Weights of a small multi-label image tagger.
Model: 40-pixel images, norm rmsnorm, moe top_k, num experts 32, layers 12.
Training: normuon at rate 0.011, 13100 steps, batches of 256.
Rows from block 2 of a small multi-label image tagger, named by matrix and row number. Rows with one number belong to one neuron. Each number is 500 + 50 x the weight over its row's rms, rounded and kept within 0 to 999. All counts start at 0. Numbers have three digits each.
After each neuron's rows are labels from the 100 images, of 14848, where the neuron reaches its highest value: "patch colour" is the nearest of a few named colours to the mean colour under the peak; "place" is the part of the image that holds the peak. Only what is clearly more common there than usual is listed. The data: photos of plants, animals and fungi (iNaturalist).
# fc1: MLP up (model.blocks.2.mlp.fc1.weight, 512x128), inputs 64-127
# fc2: MLP down (model.blocks.2.mlp.fc2.weight, 128x512, transposed), outputs 64-127

fc1.227:544513544491520453547397396557506571487468479546508531595515476433505573490458552396508539501481527512528578480417554532374445436497577494486491583557489474527477475549506464564557493449420479
fc2.227:553478479558577539453518501494509475473540602522449482536572567511509519531423484408485423476472437504560606505555547449480426455516506534527590482502482447593392546539480541442510585559439609
patch colour: yellow
place: bottom centre

fc1.413:459508540453502489523584447511596488493469532498535422535470531438457597533476435516448517454510483521385586487451510531544540503491513569480560538528460518428474396424472469605507484529490489
fc2.413:412467500583518499600453453461521502466607528521472530532485374467499478497580423498466403417522473519448454489540526463520476501514470474482551440515516516543523568558448467448566481491430491
patch colour: brown
place: centre

fc1.308:358529501551486458493582520360554564541519477535528417519544504453492542602503560500409525505526521535499419405470487408538479464557492450542459438467546477516427514499502457520478440504475533
fc2.308:570521458489448461517461550527442454467562486635462520611433445502548539578458444487432479546464498536527502466490495526522508479528491499454490420401497530470476511424404510603534488465577431
patch colour: brown
place: centre

fc1.307:405546454510461487488470540458476509475554493418520511524459516484494539463487519495519474466543540504459533439434489578468538483493428484471534558430522464391451545424430505512456537561538455
fc2.307:431453493419443585527420499501412553545499591495495461580551426427514511497446466459534446535507496480453412489412517508534485484521515550438602527483586501430465496527507594472546547617500444
patch colour: brown
place: centre

fc1.349:512523496485409586559501517506440451527443482433392454477528585461445471469445464489438477513530561463413518401498521418486442505594416515436539423514506552525483572510464569518488467497486523
fc2.349:571499572477532548517440533426483488426559564512456454461626465613432517485543590561510516487503569544525510528455441538430513537473480503491482468511483468445567472473463532514513479524559494
patch colour: brown
place: top right; top left

fc1.15:545428473497602549425485492511528496455481448489488543455531581488571450500469600522526528456570410632447498475490508513418533545436511549486489506502486463447561543525490476445554557511525393
fc2.15:504510474477535494513471589480433533522547570432560490433579494494551422516550391491419455573419518567475472548509482506507493489416463453466489524517517591583595468405474443504543589424447436
patch colour: grey
place: top centre

fc1.231:494555456511534490402544525532541527484549595539451482551433398574418487482485457544539451435494620511427612459442489478521549462513516553511548457417486371446547501450470474517428514638401517
fc2.231:590399560449423502416443511583520514510486458514479550507546518437455506507442478576473520612421499513456422576502469474630490434522507526480487559519492626463532608487485545443472449483535542
patch colour: pink
place: bottom centre

fc1.183:481464439470424457530480499547455514510428535555474500553516542531558389423478508440539461508439402464399481431490533507555571593526520584501445590635535460563463590511387529568519494508495503
fc2.183:511527512500421482459588485467399571445509572542532453543563573497544487457603556477403518508525496540418477536478447387503454487387562441492454563508428516456560464483458504429527481544451529
patch colour: black
place: top centre

fc1.247:514534452551480536560521565540445477483446496577478452557455475559511495611501520455562578578541471420482404499501488566650549536524515442501559579477522386490454481464521563540459525441632473
fc2.247:487472565485523450333584490441512507435540576527464592496424501476492448546455442532535510454475447540391528492491496475471495543488503572485418466537486547520480610418502428449574488429465513
patch colour: grey
place: bottom centre

fc1.143:452606526537410504485388498554537543553533439474483481582477480459414528551427557458493499573515571538520539505489495414490487501478553461602480442578436440498496533597501535620515461447427433
fc2.143:454469589479531532499525451498578458478509445484522505463435509404473480402418585425507549513467457462488568576511503496526468441516477395511569546486445486478581404426529559427502512552505500
patch colour: green
place: bottom left

fc1.17:452513484443475426436467543530516540432542533558580562520480501516593534489502578539480595518578496504557495542505479451506463467585535354493481459418452564453471554421540519554484475532495458
fc2.17:492511488523567503416567571552432502424471505554445464452464576468575446420506552502485437479465477543575411592478552423526437503422471477491592542500502463525541456444466474556446525493488514
patch colour: grey
place: centre

fc1.212:442514478638514535474440583457502529571463480549480479584428555555511587452479447591468464437512509478416484489466500522574474534462461441450454536471577491507493466589477451549537442464450547
fc2.212:467523463503544470552500472544548542537620466436536404488535538600413473457563620426492550575422502455462482485478486577528553492517527444528518450526534484473550550455517472450450471473471484
patch colour: brown
place: centre

fc1.70:579460528498459503490584538569456474449494476562562524524490543500502502440535544545534573526560456449546494443527424572447505576523404539483455480451467495564417579426571628517539505516547548
fc2.70:457431438521512527483417435443485483495471532497537485459614421445506460550444633476532511563497513522453466487474478511565482453481525454434543505543533466546574492467471516406422521517549575
patch colour: brown
place: top centre

fc1.337:416411504542504496482522548523506558514523377536421481516491430534533477571473457432519471534464559520578503428419576433456507597484530437444498460547446544482547503574515491488575402480506572
fc2.337:561442436497541473523495437454559510495447447555506487458404469536424491498430512589470563547468445484512497564464460585594454580537513508412486517475472488551521408543642459463446570425573555
patch colour: grey
place: centre

fc1.301:516472565476448488491487478538583462541525494421530524515530444515488520485494476451496589491452520514491559501561475384610544505381663566508457366555521463524473504522543526512480452509526478
fc2.301:491542503419435485506470422515492451471598458528452549478528503559424438537490524412451550574409447391461533567517475494558592440476493550549549626489464474480546562524541458519476543542507481
patch colour: black
place: top centre

fc1.453:504493487560523517584467516485504477566456517526593541465495553458446536485597438422557534524485499428540477580473595488474504511500538418547592425480438453507552453486485535536542576434437532
fc2.453:484619479564531549516498472505514407394495370486520549571528506587446456426452508466448491515497568550497520512457482469548577457505559505537586499562505474502470414509445486511498516479534482
patch colour: orange; yellow
place: bottom centre

fc1.122:511504452501521365514403542502479488545623461518492534508415450526523464483503449536543447551550453470534460477452487469480435448487497567440451435427478544460454551538435487442497543506429519
fc2.122:487558520555515581441503498525539567491465548540520444450514415490514550552386542494486463422457503441570507571549573486517447429455518474557481531552506576536622562445500502508439536486523523
patch colour: pink
place: bottom right; bottom left

fc1.154:505543529524444575464492619443472433497533510573527520432512519413452443522517443492545437480531560405547592582479484552429524558554525626553578576525511526534486464498570574471395533487531458
fc2.154:560475564593487557452485434454609493509462554517560583494485606482506496430523504513537539477514562524496501509489458509483549560603594496483519525531422495487453527481393470536517449530404472
patch colour: white
place: bottom centre

fc1.91:516463534417440485560573519482517480547521428476534522575529489455600563491517575459477603540474456528538512483541524497475416463480571549589546463614500544515502601571495607507484493499540559
fc2.91:530530501417543450463535466495572438451579483488435530496521358553481520487504529402476476522490433365488574512482531478545500468457554543619557456444538527500514496466535481507468453508501494
patch colour: green
place: top centre

fc1.416:509495467470531494500480523540513506591505491495449533553431548479538475615562535620467601523500486554455437489381407410575554498557523450426559526537489549496478399498423462546443523465513566
fc2.416:555430479519656460479508539497452505439588510576491447514492480532448554553490473540588456507537472468533497464466557626477573491503513510491569505498424444529517534387475549480425523559579476
patch colour: white
place: top centre

fc1.174:530473434432485508485453433426513506456487454536472525433500509536502522563574539448477444467539353536387579549447454419588507491522474489517615508389473517532471477516433334491466550430431474
fc2.174:525484537473572508498518517518466535520551529485435476492534562433572488633523456470570461542554539505489491452504529610509633533411527474492491519434499533564513486570409561505473498524462503
patch colour: white
place: top centre

fc1.372:524488485514470565469576496499570533491486497435379377438492555501573493466519535446512475500473470488572533527545541572517577539569454451579428486606514483501454528484518420592423483490536440
fc2.372:565463511544555500438393499473427527422514450391515499477491485526406487531449521441521491482472510540377541473486569468523482491442490510487530516511495542415442400428503536471545450462449510
patch colour: black
place: centre

fc1.344:412536459523593592513439502549530478391532478528506558486586485541561536414573453559435486542498444506517531468514502562501480521598499423480491476459496579557481437473543534440502486530460580
fc2.344:476501468484526571591550565549450507512491432436561474551557440458448512505578475466542579530439512496435545607543564489413513444519466490518504539460530551431459413490461415575505623482421504
patch colour: brown
place: centre

fc1.293:463469522483438490499463500501580521550576455494424473471426484502454558557488513505508567590580615432569348493518591519508570470423522517466528500452477581470534466440543507475496461456572503
fc2.293:550525507520506513473443565552506541500582481428472487473525576553505372421575560479532490550491518509529568529483441504490424558373500479542565467515496504504492471501478477570385549512393478
patch colour: cyan
place: centre

fc1.127:500478541498435571470608499542496466547496484483543507556587497460473535540481512576424415536460523492581504462570502569470501516432473467441564415529559532606519410539490522576539384487520490
fc2.127:508473425525469494465624511601566572463440503477585484488495439462510483472462510538462373517481601508609434499518547510550524531486420570548432463566565559469413585499459468506526507507390443
patch colour: white
place: top left; top right

fc1.75:475580444467454507484543505515471569471489457519556365540459594487378495536565566468448535502549443423569409517537521446465533492625531405524491522525496531441496525518576557484492552500585432
fc2.75:555524520418520534474518465572447439454465467554415526487477505564595492504509511507571497509477444485431450515513543511543564400585511458514503490529397439556506501493532500579379527453562483
patch colour: grey
place: centre

fc1.45:471606472463500451535477564507586572485546530448470503519487497538437637387455584528588445397469532468384432546462560446478443492468498425483567474464575542494537590527500437585514501504494498
fc2.45:488592382441555542453471572511478461521541459491448409574461485496507496458558491574437491523470517448544474489426482555516584494527498546520446644527577448515541549547474536470461417459533534
patch colour: black
place: centre

fc1.327:503579434466501512413456469494494447546542519516448562477527529516387504512524505374504567519483427486518481352432472468532514480482524540500452478457430477541497482511528438520542544531507458
fc2.327:613555511565446435544487493501496561414483467516510487491495482483539571444432472477442510470529593514525596506493508481521404480556567503440552523529549516507578475556557470510507528508497429
patch colour: pink
place: bottom centre; bottom right

fc1.120:502496401445508579434509503513587480447637409429495496481478534563504455463472503548472580493556379533517604518518441482447556511402636430571559428493513525529502504439508451509538578445531481
fc2.120:501525524533482399594511686466506519491536452519465532451514563463512583528499543510552529610528548578409503462505548496454495534518552464486530545500468518519541513472445422426429518392478462
patch colour: white; pink
place: top centre

fc1.89:485523482485426559517427599534518512402496571439503525546468488510438463424402515535514482558470521575480506519538505573486429536466512549561489509450523530466488489525526488520477493542469497
fc2.89:478542417459545571509407488550479507535467499513490417489527476561478511568507446538522481484461505468476346437446399453528477449576516476542524523507619512557469391497518494551583483461464422
patch colour: black
place: top left

fc1.126:455424519534506441545445453457399592429478484533450491415542531483430513481390495555535541509613465526489598486555526496538538525494453533535572474474580480504500462499478474511543547511456485
fc2.126:463598587456538507540483515427493440576460484565495527556502496582469475569529480495537552518448460581456463475522437536446539529432438484542562576533486560422515512466513580390456423489452556
patch colour: green
place: centre

fc1.86:506526524491551518548511569507497543532490512593531516436464395517544518494438619447485486516452412563492494437468577516504436528547512500537565509501594587512499478556503466472432457535434499
fc2.86:534571485558458518579532453457458501472577443543470460435502498497530520435480539526563462561428453460521458458518411494497541568529554548631555480549463512529568432418463463476606425496557532
patch colour: black
place: top centre

fc1.302:539476507546415465509427519491385484473422470532558429460583519441508573453467559671486635492529468486503527506402491556468566561500454501525437543578449456460518507566525546516480583538451504
fc2.302:453524557490476648490468536494560533449457457538467494490599540499542568535518539548467512418481517451561461468529524560486598387534527549537535454534464560470517457567502495469435492489495433
patch colour: green
place: centre

fc1.100:491498444621484507451489470557550579458469443466520479487582432526452502466557544514538545558577529501449567439505445466526441557460422540566414489514398461469545514502510525478523513579448492
fc2.100:492559497492553392524489538594444505578573439551590535440503565485618474584522460523482579498547471501447544507499580552447505471618534548443473457472443508498509499522494495556556434467452429
patch colour: brown
place: centre

fc1.220:521400508566546556518474468454451493481635476504495468511450530542486613502466494530446516528520514574560553498508549506588491524420596507510601554526562434542495448562481445451450466504481502
fc2.220:483504506495491491596536485543463522559565472573425545418514453540475472506564492478541471517518486433396588530533542497419435520574517444475479535505494466521516573540554461418441489522566456
patch colour: cyan
place: centre

fc1.242:423516544548526505484527534458486467501469474536477526507506465503591557424508525478433560483439425482533534433441516449443423597583482468332468453539530514502379523526415450578547522519488509
fc2.242:565562470563463485455465513554566531424567472501482531471530547529422432567501489437501467555380500491524471439351503670513526521597406556418551561475570455597466496433492466517512428541472466
patch colour: black
place: centre

fc1.370:497522459492489461510478434461436457510518463561574404573563505440489512557547474514598554463534531535423534472533474468487464568454494558483471500519554513541542504595467496473480516470511552
fc2.370:517473484557454541527474536553498478464459482539505466527549565535567512595474550518501538497438378534496466425461552449474454409477536624543479488459505499522438501648551487505389476484531557
patch colour: green
place: centre; top centre

fc1.333:447477515458490437449588521453435531514447509516422586398445528499577509628500527399504443507508401473489572499509517461437492463519579468571557512520402540533414485469463463516522510438464418
fc2.333:491442532491530495456478460463443569452464516491545531428474527563584498508515547475485515543480444518613436519499556506489488429499643435530522550518400483592513471497439537446440408526528393
patch colour: white
place: bottom centre

fc1.46:577482367542573436594456514482424586577574483518444395527490549491528467576480560512492407530508548520486489522525505540455557482471485490475506521496491503536476527535494447550559518532522400
fc2.46:459580528552484633573435544407507470506393547506458480544455579488560520384457448456483462459480471419412404494464540509544491533514517537565620455511537526512457537485481524535435538482522487
patch colour: orange
place: centre

fc1.195:397513428457626527466497474465504534471553387587482536491455514483552522430600558591554463584483500528444502452569538514544491606542502509516504416554549540538496475400494552480539424437571524
fc2.195:403511523509463465562545541565481445519439447493463470547524361435490545510457478516507479506538502614544531483598516551431528449546493496408496486475557483455612499563594576499459550467576567
patch colour: orange
place: centre

fc1.194:431523566520491459462472491550516487427511468457575458467517510508536504530600515504441514460459427565505444512475461524437568511477481491556425458468458485505520507475480515434430540515557538
fc2.194:418558417507450495523473394486486551545590412486458495483500532491474500408426517534470435474433519448481569513445564483478467492619515509499503513489504507490579461483462493475467522556437438
patch colour: brown
place: centre

fc1.429:517570566516501535510508519493651574442471475509477458390488569455554578555446548481498550455404447530539490479503539422531431482471505399503513446458550446528492480546532560571508492467458428
fc2.429:447417470575543474457485507552566446534510468490522526480460459451471530402473549440539500478443468480628467463436545545558539524477479624497422527476489516543465478521453512544511537485528585
patch colour: green
place: centre

fc1.32:566495493487413424575465463474504546499501582469469536510491488529564420410522466503510511561596595585420510475506492440432544607579402458475506545605478505542484428394436496527489434546537356
fc2.32:487608536547512505453564448481411526549461501455581569424554531497414484577469451521496413441507436484439536467488581600462449491465517525558463538540506489492481575557446545461510534481513553
patch colour: brown
place: centre

fc1.418:527532532493531490489456505448426471529488528475444533519522505454505622525464513462473432550476533514488519505481613434392459484560500534473401553526479438533447597514532427457504527486562532
fc2.418:528632504489454562485450549611564558479545386483511520518491529501459433541440524577455526465466528453371518499419480577544536489614406498511552532460588581497564465519485549505530526540470502
patch colour: black
place: centre

fc1.262:461512443468555525506521505458599413434377456604555472481462459537526591496533546436487470589433531573524526542430499478626497497563451411489569563483445567582541533513476416497455465489457568
fc2.262:519558458432609553456515496582435510622539358508501522571556523464496489605462446531538603560436504431529452485455489470604572539510444459342555558485451457564485478568523599543494528547503506
patch colour: cyan
place: top centre

fc1.141:475504523472428459506577518535424555506480546388419473344452514568629509528459494522502527564491490501505514461488562458512575494504501503475554549393490509511452392519372474419438566478467424
fc2.141:486361492548527532485528533476468492572501524509552403484409575484549504541461504506527466391621438393456557479523395624498471587484554488510560558507522475611551517468465501529462540557523496
patch colour: white
place: centre

fc1.161:480519444645436480453448496500529568538491441466462468552471436425587528581544481542495412513457570550494536397498525532523506443545499467511494524558509560578470466474469519560460469478453563
fc2.161:581515468474567536568417522487494523408515509488513536545496488563535498640459453515511523456565514437515456524469533465503547537512437515456457404356472472477468449422499433588503471550572441
patch colour: white; pink
place: centre

fc1.38:498509415471517479557577523444546574456464548507371480379524507458515531537457470483494462393448456489419615497407508467517517411496513512485514500435464466522512556526451380504508587398491506
fc2.38:450455557552605532551499511488454658465564521444431465422408546551538467536426459476483468596521474465429444472478444483525413573475560475437458455479548518556529515534556450479452519552518444
patch colour: white
place: top centre; top left