config.yaml
dataset: "photos of plants, animals and fungi (iNaturalist)"
train_examples: 155796
image_size: 40
activation: "gelu"
head_dim: 32
conv_stem: false
residual_init: "none"
optimizer: "normuon"
momentum: 0.95
warmup_steps: 650
Rows from block 4, named by matrix and row number. Rows with one number belong to one neuron. Each number is 128 + 32 x the weight over its row's rms, rounded and kept within 0 to 255. All counts start at 0. Numbers have three digits each.
# fc1: MLP up (model.blocks.4.mlp.fc1.weight, 512x128), inputs 0-127
# fc2: MLP down (model.blocks.4.mlp.fc2.weight, 128x512, transposed), outputs 0-127
fc1.105:173120139105156114088062122144145117137118094113105051156162102172081117103106104123148144079165142146173134085126139133176141191132147122164121087175119129119179147157108133099080098152155180128129139124121107185088103046203096205113167168122084089077144107118095137110131119128098164134116116106172156191089113114142119154149120110098152142136129155149135144162208166172065158129161
fc1.106:115191089105158151139133158130153090130130120143157151160058141161100139099137066191123071107078142116135162163117136131150106130089205136119115151149107143094105084141123181100126220106138105170092157139085090097172073148131159130094186110104090107055159126130139115158150079152145125124202138107107087098135138120075165068167122102102157161079107173126141118104114097148096089129144
fc1.107:143081141121127155077134112235120135077155102088083078125142130163142186132114090135124144119124133148137177209150131132157108144156125139151208071162104142084107163127093142107146092123124114158206132134120108170125131094202099119073104105139152105102163101120125108107147164100168124149145107107112140126103116140116158173127114169141104107163084129064191115134171180164146204105091
fc1.108:140152142084134091183178137155200148116145096179097141092166159141147083128134123077129143119049117065094124104147106130144172106115157073158123103096118122096195036082134128095107125121109125172151142143131225099100063098130120151159089098152152154160165057096127117170083148154099098141190117121118099152071142133126124157170130165153167148125160141117140137123127101135123119162101
fc1.109:135120085139156171081103148072153108132112117121120070132149149165108136166111167098162079116167110141143081164097092120131108148119150178102085228164125167108168168107091099114077182162108151053221132093141144144154147170108081162178127120128100116180169097132184112146093156128125110198101071118086115127124160105135116109127136127141157163099138107075132100118192138147110127139126
fc1.110:087126109150187191108089101096145083184118081090117096131084078118155070062140104130191161163117093105155180134141125158094137159098146083128148082106144071187165134071122149086182111150103125146098055143149129125143118081143110124139113080102163087103158108145100189144130145138103087204089149103125132114151073107139139142155104132115138147144148126103139167073125070125099165130158
fc1.111:055041110150158108180115112148148099139148080158083158148087114127181119153081156148115130129181137076134094145162154117069084117134108098148115091180090140078161143116103138110086146140160062130169118111147130120086099111194085049113127140163133177162166121126069079065151139107143123105119100168148147112141135068116080150118132148097115141133144193116168131109107152135150114120067
fc1.112:192119166118094133115074136097116118092131140210199123114105171109148117116134158190131174157156128150152126187104117109082166136150159075214145153189140171125086101122152103081132075117174160150135145102123158075069119136130096118128150159146160119138130129148130141160167158159157077111147111128111118106067118165082145074099169067147142108160102136111153145159116165151182197140143
fc1.113:113174181085152142097079144122182082130114152063101176148130131116182126159104102153143123124179154151180090112155125092175143106141112109164130134160120130133112105153155175209117090078106168137117099130073159103176118117136101089038103165177115164110141094162156122176184144148177192116173188180117129142140098126161108169112150143125182166099180142138088108103121153135146122116131
fc1.114:111100090076139122093158177125145104124144147148149145141101148136131156138165143121146117097116108188079133141155101141101161103171170149152146104116093212153188165127120067126132126108112103131043101113046133113088179115062185102075125138070062086096145164118084078112114066138112115114148167114100114170156150105154103158151160150120172166088063141110087149089127132119148122139152
fc1.115:122100127140110103116152177154171172118201122071086109106112116118113115172146137163116109129099093081100203147173074133122123172073145159107214119144087119102186112182098100177074131084126226131140134124111127096105124138118082135119120127083140173126128109085118170170137117056133163178098178148154094066146129108143150143135113153083116095094156129151147105137150115150148132111186
fc1.116:065110092168185174128131107072115141124155125071106129083129108095089171102117144143142074044121120185184086137175166173180110133138183152096158124152115130145101115123137145145144138124148203195095154126131101110116173112143123144131180109133158107113125106046128093116065098135132134098198135130143205128156080178122115161173184117114170134158147107155112149094108134138111116116129
fc1.117:126101123170103183191191104088120140067179089111095040147127158083138120128138172169127112122116124159114147165107177182172141135157120154105123044107141111127093126168113108141128138173169121109125175177162140126134139120137119148093058155157092094171167147099189107149093157093151170153152099102091123079162092152155116153157099136120133091122105111098126145202107158133162186165100
fc1.118:111154099147075079165156135032103141120137179168128163120123139137099175140096092089088156132128058182088142154157132072167087154138160109115124088114197144116117136159144153078185097153122176121153152079145170156132151104134087125135139128111125138141171149129182133126134163091125154093104181055116103114098113069157112102169120084110103105119131131088117150168129172117129133215074
fc1.119:145073157129134105171162154133135182064112150111141158163135089099075109103099171108105125122155136124098151071137169144062123114121199089158158110084137125132130133108110120090163137121211133113184172091137129151173101083126108192101108094086093189136173106179140146181125133082077092120092097131088193111144149123185133171141102166128100090127110184104107148170131129166116093156138
fc1.120:118134107177079158134208147099156163113100181192131143135061093199165129093177109149138104136178136188135121146117129099055180145147124132104156117114113099145104100123111126109157152141150147113157140131147086113164082064124096164155111098085051137067213181105149116126075094063165101125124123168160116130169112092115130159097084126116138153119137146147096117145136126186139114109119
fc1.121:115088131167103156163127120162100123175099089063125089152172055144071122137118090106138080085064158105084091136143116120089160215075123078074090152104149129058152108157178155126141114135152131100100088105107134103152136123137095125139177151134191136155179121126124076136144089177123113107121068123125115174077124074150143119116167141081134088126103125112152131079115207141140118133113
fc1.122:083166089134150126209111204163086095027103146122164140192110083163071167126100163151166112105150106102175165132190065110104162140135118130160139087043122149153114159132108107129094151117115127133109138165100141113158144095118082155189148126145162131137132144147101113131124109114155102160102139106153136131141098117139179121111175126130169178151073058096130103162117170143138123141065
fc1.123:148154138142162134158128111106160139196134121080118131140097114117088121148104093093178129139147165088079177125126216153115108142155136152136108080117111145159079133112162080151089195083197147116142138135096112119102116177160098121095105113123149155129159108166154102161166138112110090176104112033083115136163201130099157159071039129099148122156158116138182150164096102117113083095125
fc1.124:056129183128140148112124123139153184136042105138104127137114145110081139178084095096083164137126132115129042097169140107181118173157134149099113141114149150094161124110182133135156103137128080149077146143133113114087155085141167136094174092104129078138143124146095153126101136161160147092118121088114145173116148111054086128083033089117120134057136078133150131122099082098158110073094
fc1.125:072121155123101084129133151094115107151169076151100170100128145175092170116124088139101078163098072050150153111128162067103098106111135111140078154155131145107127153145121134123162138098144179133089092155056131155154104155113172167085125133090177098106107124089128079091151095104175145174114173095159064136112140128157114113175094097117110099049140109101120095153075192122141106174087
fc1.126:071099125156144133170130171080157136130119131131098154143112123107139124208144109125180143176115091130154055147161107117136176152145124120146126102135192153093072129152137178108086163101102131117202096147133131136159119164127139126119206124108122146089176152160124130127084121138191164140114135123140130117122159060153172090096107201219084127048155126130099073119117154142117174168103
fc1.127:037179159079125128099102077131128109139114088113150072111141089158148098124142132131127095108166177173127165199155071172102109140073118119082112098093100042152162106149132125157133190140109133109106156087111133095140107099100103078115059118119156164113135154213099187166189122101159116126132106127108147097142118113148143142196130156147071133116164127124126113136143150113133151085072
fc1.128:203126072150111141158110159103090147144152129138100117129147106160156136124106105056133144099083114143125096094122160151108114135104104124129119167069128160088175101140153171078113110124101140152214093107149185104189101128147158134146148167136193162153143058160148099158151143071093163128144190113191064153131157138080184110140111128089109132109118136085201136141182120105162173116118
fc1.129:112105131148139107140107135118108159030154089091108132093065133127170080107127122187146128161131149092055118109149086138120148128195181102160121189097147133111106115161122149170094055100072159140123166136200109117127130149047075162164172139135147127149178136173105117095079120130140115079162139130122135151146138150133156117093139123094123094063081160140070123174103125124077126150155
fc2.105:141136186128180141106121178134110067090110108099072222124211092159072047162137198108155111107201129077126114173121114111151130133178090061096120172147084121115119117126138169166123121153140128176138060137137105115089130071114124126175159109127149115104077129131113158091140131148134155101165132147075153115122131106141168103123155140125096153139146152099135157072147132142129070094130
fc2.106:103123112139156195121154143137150126122116117105118108115130148180138086195082165085153134076138130128138184196143220121102147145133102158152095127103169205130169162133164123135114122173137124153117112117106073087165066169145117113101151083125123135150163152064166100146139110141154145125148138174151139143207096071117126138167138188096176137123150132155123133096145104081083077133045
fc2.107:152112125099197159098115142162118138135088150130126155138232153104109138161118144173125112180076106093106086121099089159141110161114113153104112166134118123159159155083156179129099161130216114211129088128117130081050107127128117160101164124066123109166109153119159131131166140070124074161189066110164171137185151115123066136117132110144139146094147142102125133113105139112076113098163
fc2.108:087097167102108118106154109096135074123146093120124165146108139140154123119137097190082066138137159167067151174121133094098162124070118080190113134191105108123158168098175127110051132148139099160105105108203150133135127132174161168125125083138123173116125078132149157173116106155086122131128116120176159139183097125181145076103161159067130131099079117177122093093075111166143169076109
fc2.109:159100139078121089159124112145099112132125099096132108193152193093154067103140171087129114063176103152147171122135090093156123220106158181131176150111170158137125106155122125104124120090071111128098098153126143106137123104133148109218190139115037144172088075181164141133102142106151121126090154119023110092135111155132130108132127157132144116143135146110111187121120138137127111121167
fc2.110:133169152119126117130118127129074085115081076100133155161175124129177096119160080106187195097080044149098160207095121140120137118108097128152079121130144102133194140139136169127123144173173144073115174133163098127116135109086143100183116110174091100078195068130134200135117115165149094137138093145167125142074169111127081128156089160097130096141143133147097146095170125122157146104085
fc2.111:056123076179140062104169153121153116145106198144109096157155127095158143109162121132123152166144120125117128066065120141119099174112176140149149076138106122119169140171175127118186145077116062071135110147079147134177102185183101127100078147144080151118107124146114155090155111119167090107122134172080158152163156122158100147146145163081106105202127186121176135135160125150150082116145
fc2.112:117159105193135162134081135081157089125156150156109166139167085144131135105171134070138119082138117053123130145125085110135145141138063207123114091100123106128130091148138156158143167087104136141154102142150149179096165077102152129061169131111115184139122076179160130176110110134086094150118104124153111066125094025118121153134164168136090123150086074152112108162105175137068157139136
fc2.113:163142103133135114130120182108132149125199112099108148154117124103090115159141104073110130159153095116136145066114119181083156125115150147109052139070127046140125101138112122140139112122096175170130221126169139097166169102101148132124112185142142132132101211123154137117149161133089102157054073172121139076123120127186128157078156164161067109133125116153049119132103166140111118094091
fc2.114:111133126166082125151128120056131089138151135088089064160178102147102109200126070159146135073141128066165128192114155147104116155164182083141079159150130137141111125073109132128134141152108181089148125149129101104148057138079157103130106124095074122134165125104160106146178084195164134148130086120102083104188103148115119080130147125195165086110164087122141082114077118111096130099129
fc2.115:095155115070097148077136185165099091149131109041083111117147117141121132162139141158119141216156138129114160076077148237175098111111158135103158108152178151142115141138100136119102147105149142106072106125149106139137124142143148149124207111129076123118138084224063126116133141118103118163133071153149132110095181093134131099116148154123168100104150146084142147131076115179158111156127
fc2.116:087165137135124102136119147105144097165165119105125165139105099098093111112140109162169132136134178158153141192108143075124121126109137149165161170056156140149098138096129138154140131104113122186147224066094124081119146150101085052226082123110083114142127135166127126092115178116110149067118131142083136167170117179149168173113112161139115086113144156092150062205128087124124108123123
fc2.117:144088188152179136149197133192147088172081139132147108161075133082125115082145133173131163107104121148161097127179095124119073144181144158106179152148103169139132113145159106147114100129133148117116144146049174139184153114098062142179139135128129124110105179104111076174150044155132101085106101148098113176167130185133131151092175132170157117124108116141187171134130125108163079096135
fc2.118:173097182118112092115123106105090114126143083164140100185147120117112142200105135104121135156133128095154153112135148147186166158100131091131113101084099103173122208103171149135130099115094116123064121106136094149184130132124134130161129121146157113180108048166153144193095120096103070111121173169135066096155209069117098110164120079151100112081152159145079139100153131099059111115115
fc2.119:108130118146081116176114114097168172141196101100153135084116063158108089147169171087117083147111154126090135123136135109207100067128185163102090074142162163138115159113134201130086115150113120160147104127130174162116148151109183154118134084147115136083130096174155106163098086107094122125105118134125142156098102062103100109099174140227145160106141146205182158103107142122103131117111
fc2.120:099091091105145172190155138131116185091186144118113182145189088151131180156125158122138111148157143078085138092162148138055150084114105140011135119128155142177124158138140118121118116113076107192157128159120120159114181111124167127157115136118162122127132185120065165114151105125177113077125061105135098149083121155153124135097112160096079117121158159121080079159137145123107123093068
fc2.121:189152098118078156117123148127145078104111151103128146063142159117174121215122079133126123120033131138109118148108162153149123135159100133105072156107121160134166107104171083164128077131117120212130091135111175123089080072126150140083152056102171141114129096117137137151090120149101080152132082090162153126160150147116164185083114133094096099165122111146173155160146125087205124135147
fc2.122:127118106149203101143183084076142097144065122100154106124103058201104106134182126103153163086150168103092153092137130212134174080095118100131121117109201149200113179087182146133105145125089096171135122082099080108157160119078132098080143116128149159157157118169146138142157073140148125112106151098108102107139138121122111122071107131175161151103134141170135103069133157144108137162123
fc2.123:073070186147157153189072106114133090128142119083156151172118120118087136103126180121136135142138135146149136102161145116155103142185154144087090106162122124140162138182116157133139117097129181147126111126086127161111170138121173103103157134145154136120104112053119125214141114171163212130117110108137243096145083084152125121153121148157182167068171136132119156097112145090165186110128
fc2.124:096154056127162104147119124145104158100156164171152121102147084122153125082111088097116113135086177156192064149157091130118161181149151134126079170200139139104140161191099079115161088121190136112152078170157100166101131089144186162127129145113145144111138074138148140105151100093159170156154067089121113062175167186191115169108105107156109141138135150134129081119118163092113154115121
fc2.125:075118160177152184127120122130096104128112118151130081129126160173074078170167124085148116129101121065127081140143090140118112086148082086137125166138136115068169212117220116146119156124125122108090111150118135144158057104142183106121215134114155119119162161118119143079110145068117118134099070175164163157104133126171118179094102148126184129163156180143131170124137131102085161143137
fc2.126:173120130071119076086133122168099141156139108126156136108125101141157140122163179049122119134132117103144175162106137145109051202158179118108163173114104125126123101137134088109131140126162075194166168090157199161169174112137123154187167166120142110128157102179068129112121168109127157150101126119147107078123092108174085167162085129138122158094130103139110111078136108052087194118135
fc2.127:134131138116118145115096182118120068170137157090078138093145136124133108174176164113093131058122145117020117169168106124111096133141095149170117099110133137135145113178111174145145080135114091092123130117184160137141159130145150128131081046130103099138133098170144095138191154161155142099118074116162136140151168177121119101112116094151085129039171103169114151089169070070080154130133
fc2.128:144133080158134080142143100166162155084143230088099110107141114122135110037138089129088158111147092097138111133175153141145171143141062099140157138100120132155136184103115138145153091098091091141113159120134139178146138118164112143115130145160133105086094098125125094140095073145151118106131044179132116133108226141116212123045130087131065158095131172148126148102103122132128134141125
fc2.129:094103118076111095164182101142095069167081100139158092114135164167155105116168097091128029113144113075114130128162125159131168131111119083118097169159073111087192140176085181099094129119101121133163077189102107125177161179117145118112081145114128125139091129133072121079090164132119131161137101156107164139096109139170102177095154135139152075121084102177094126143147118116137205126130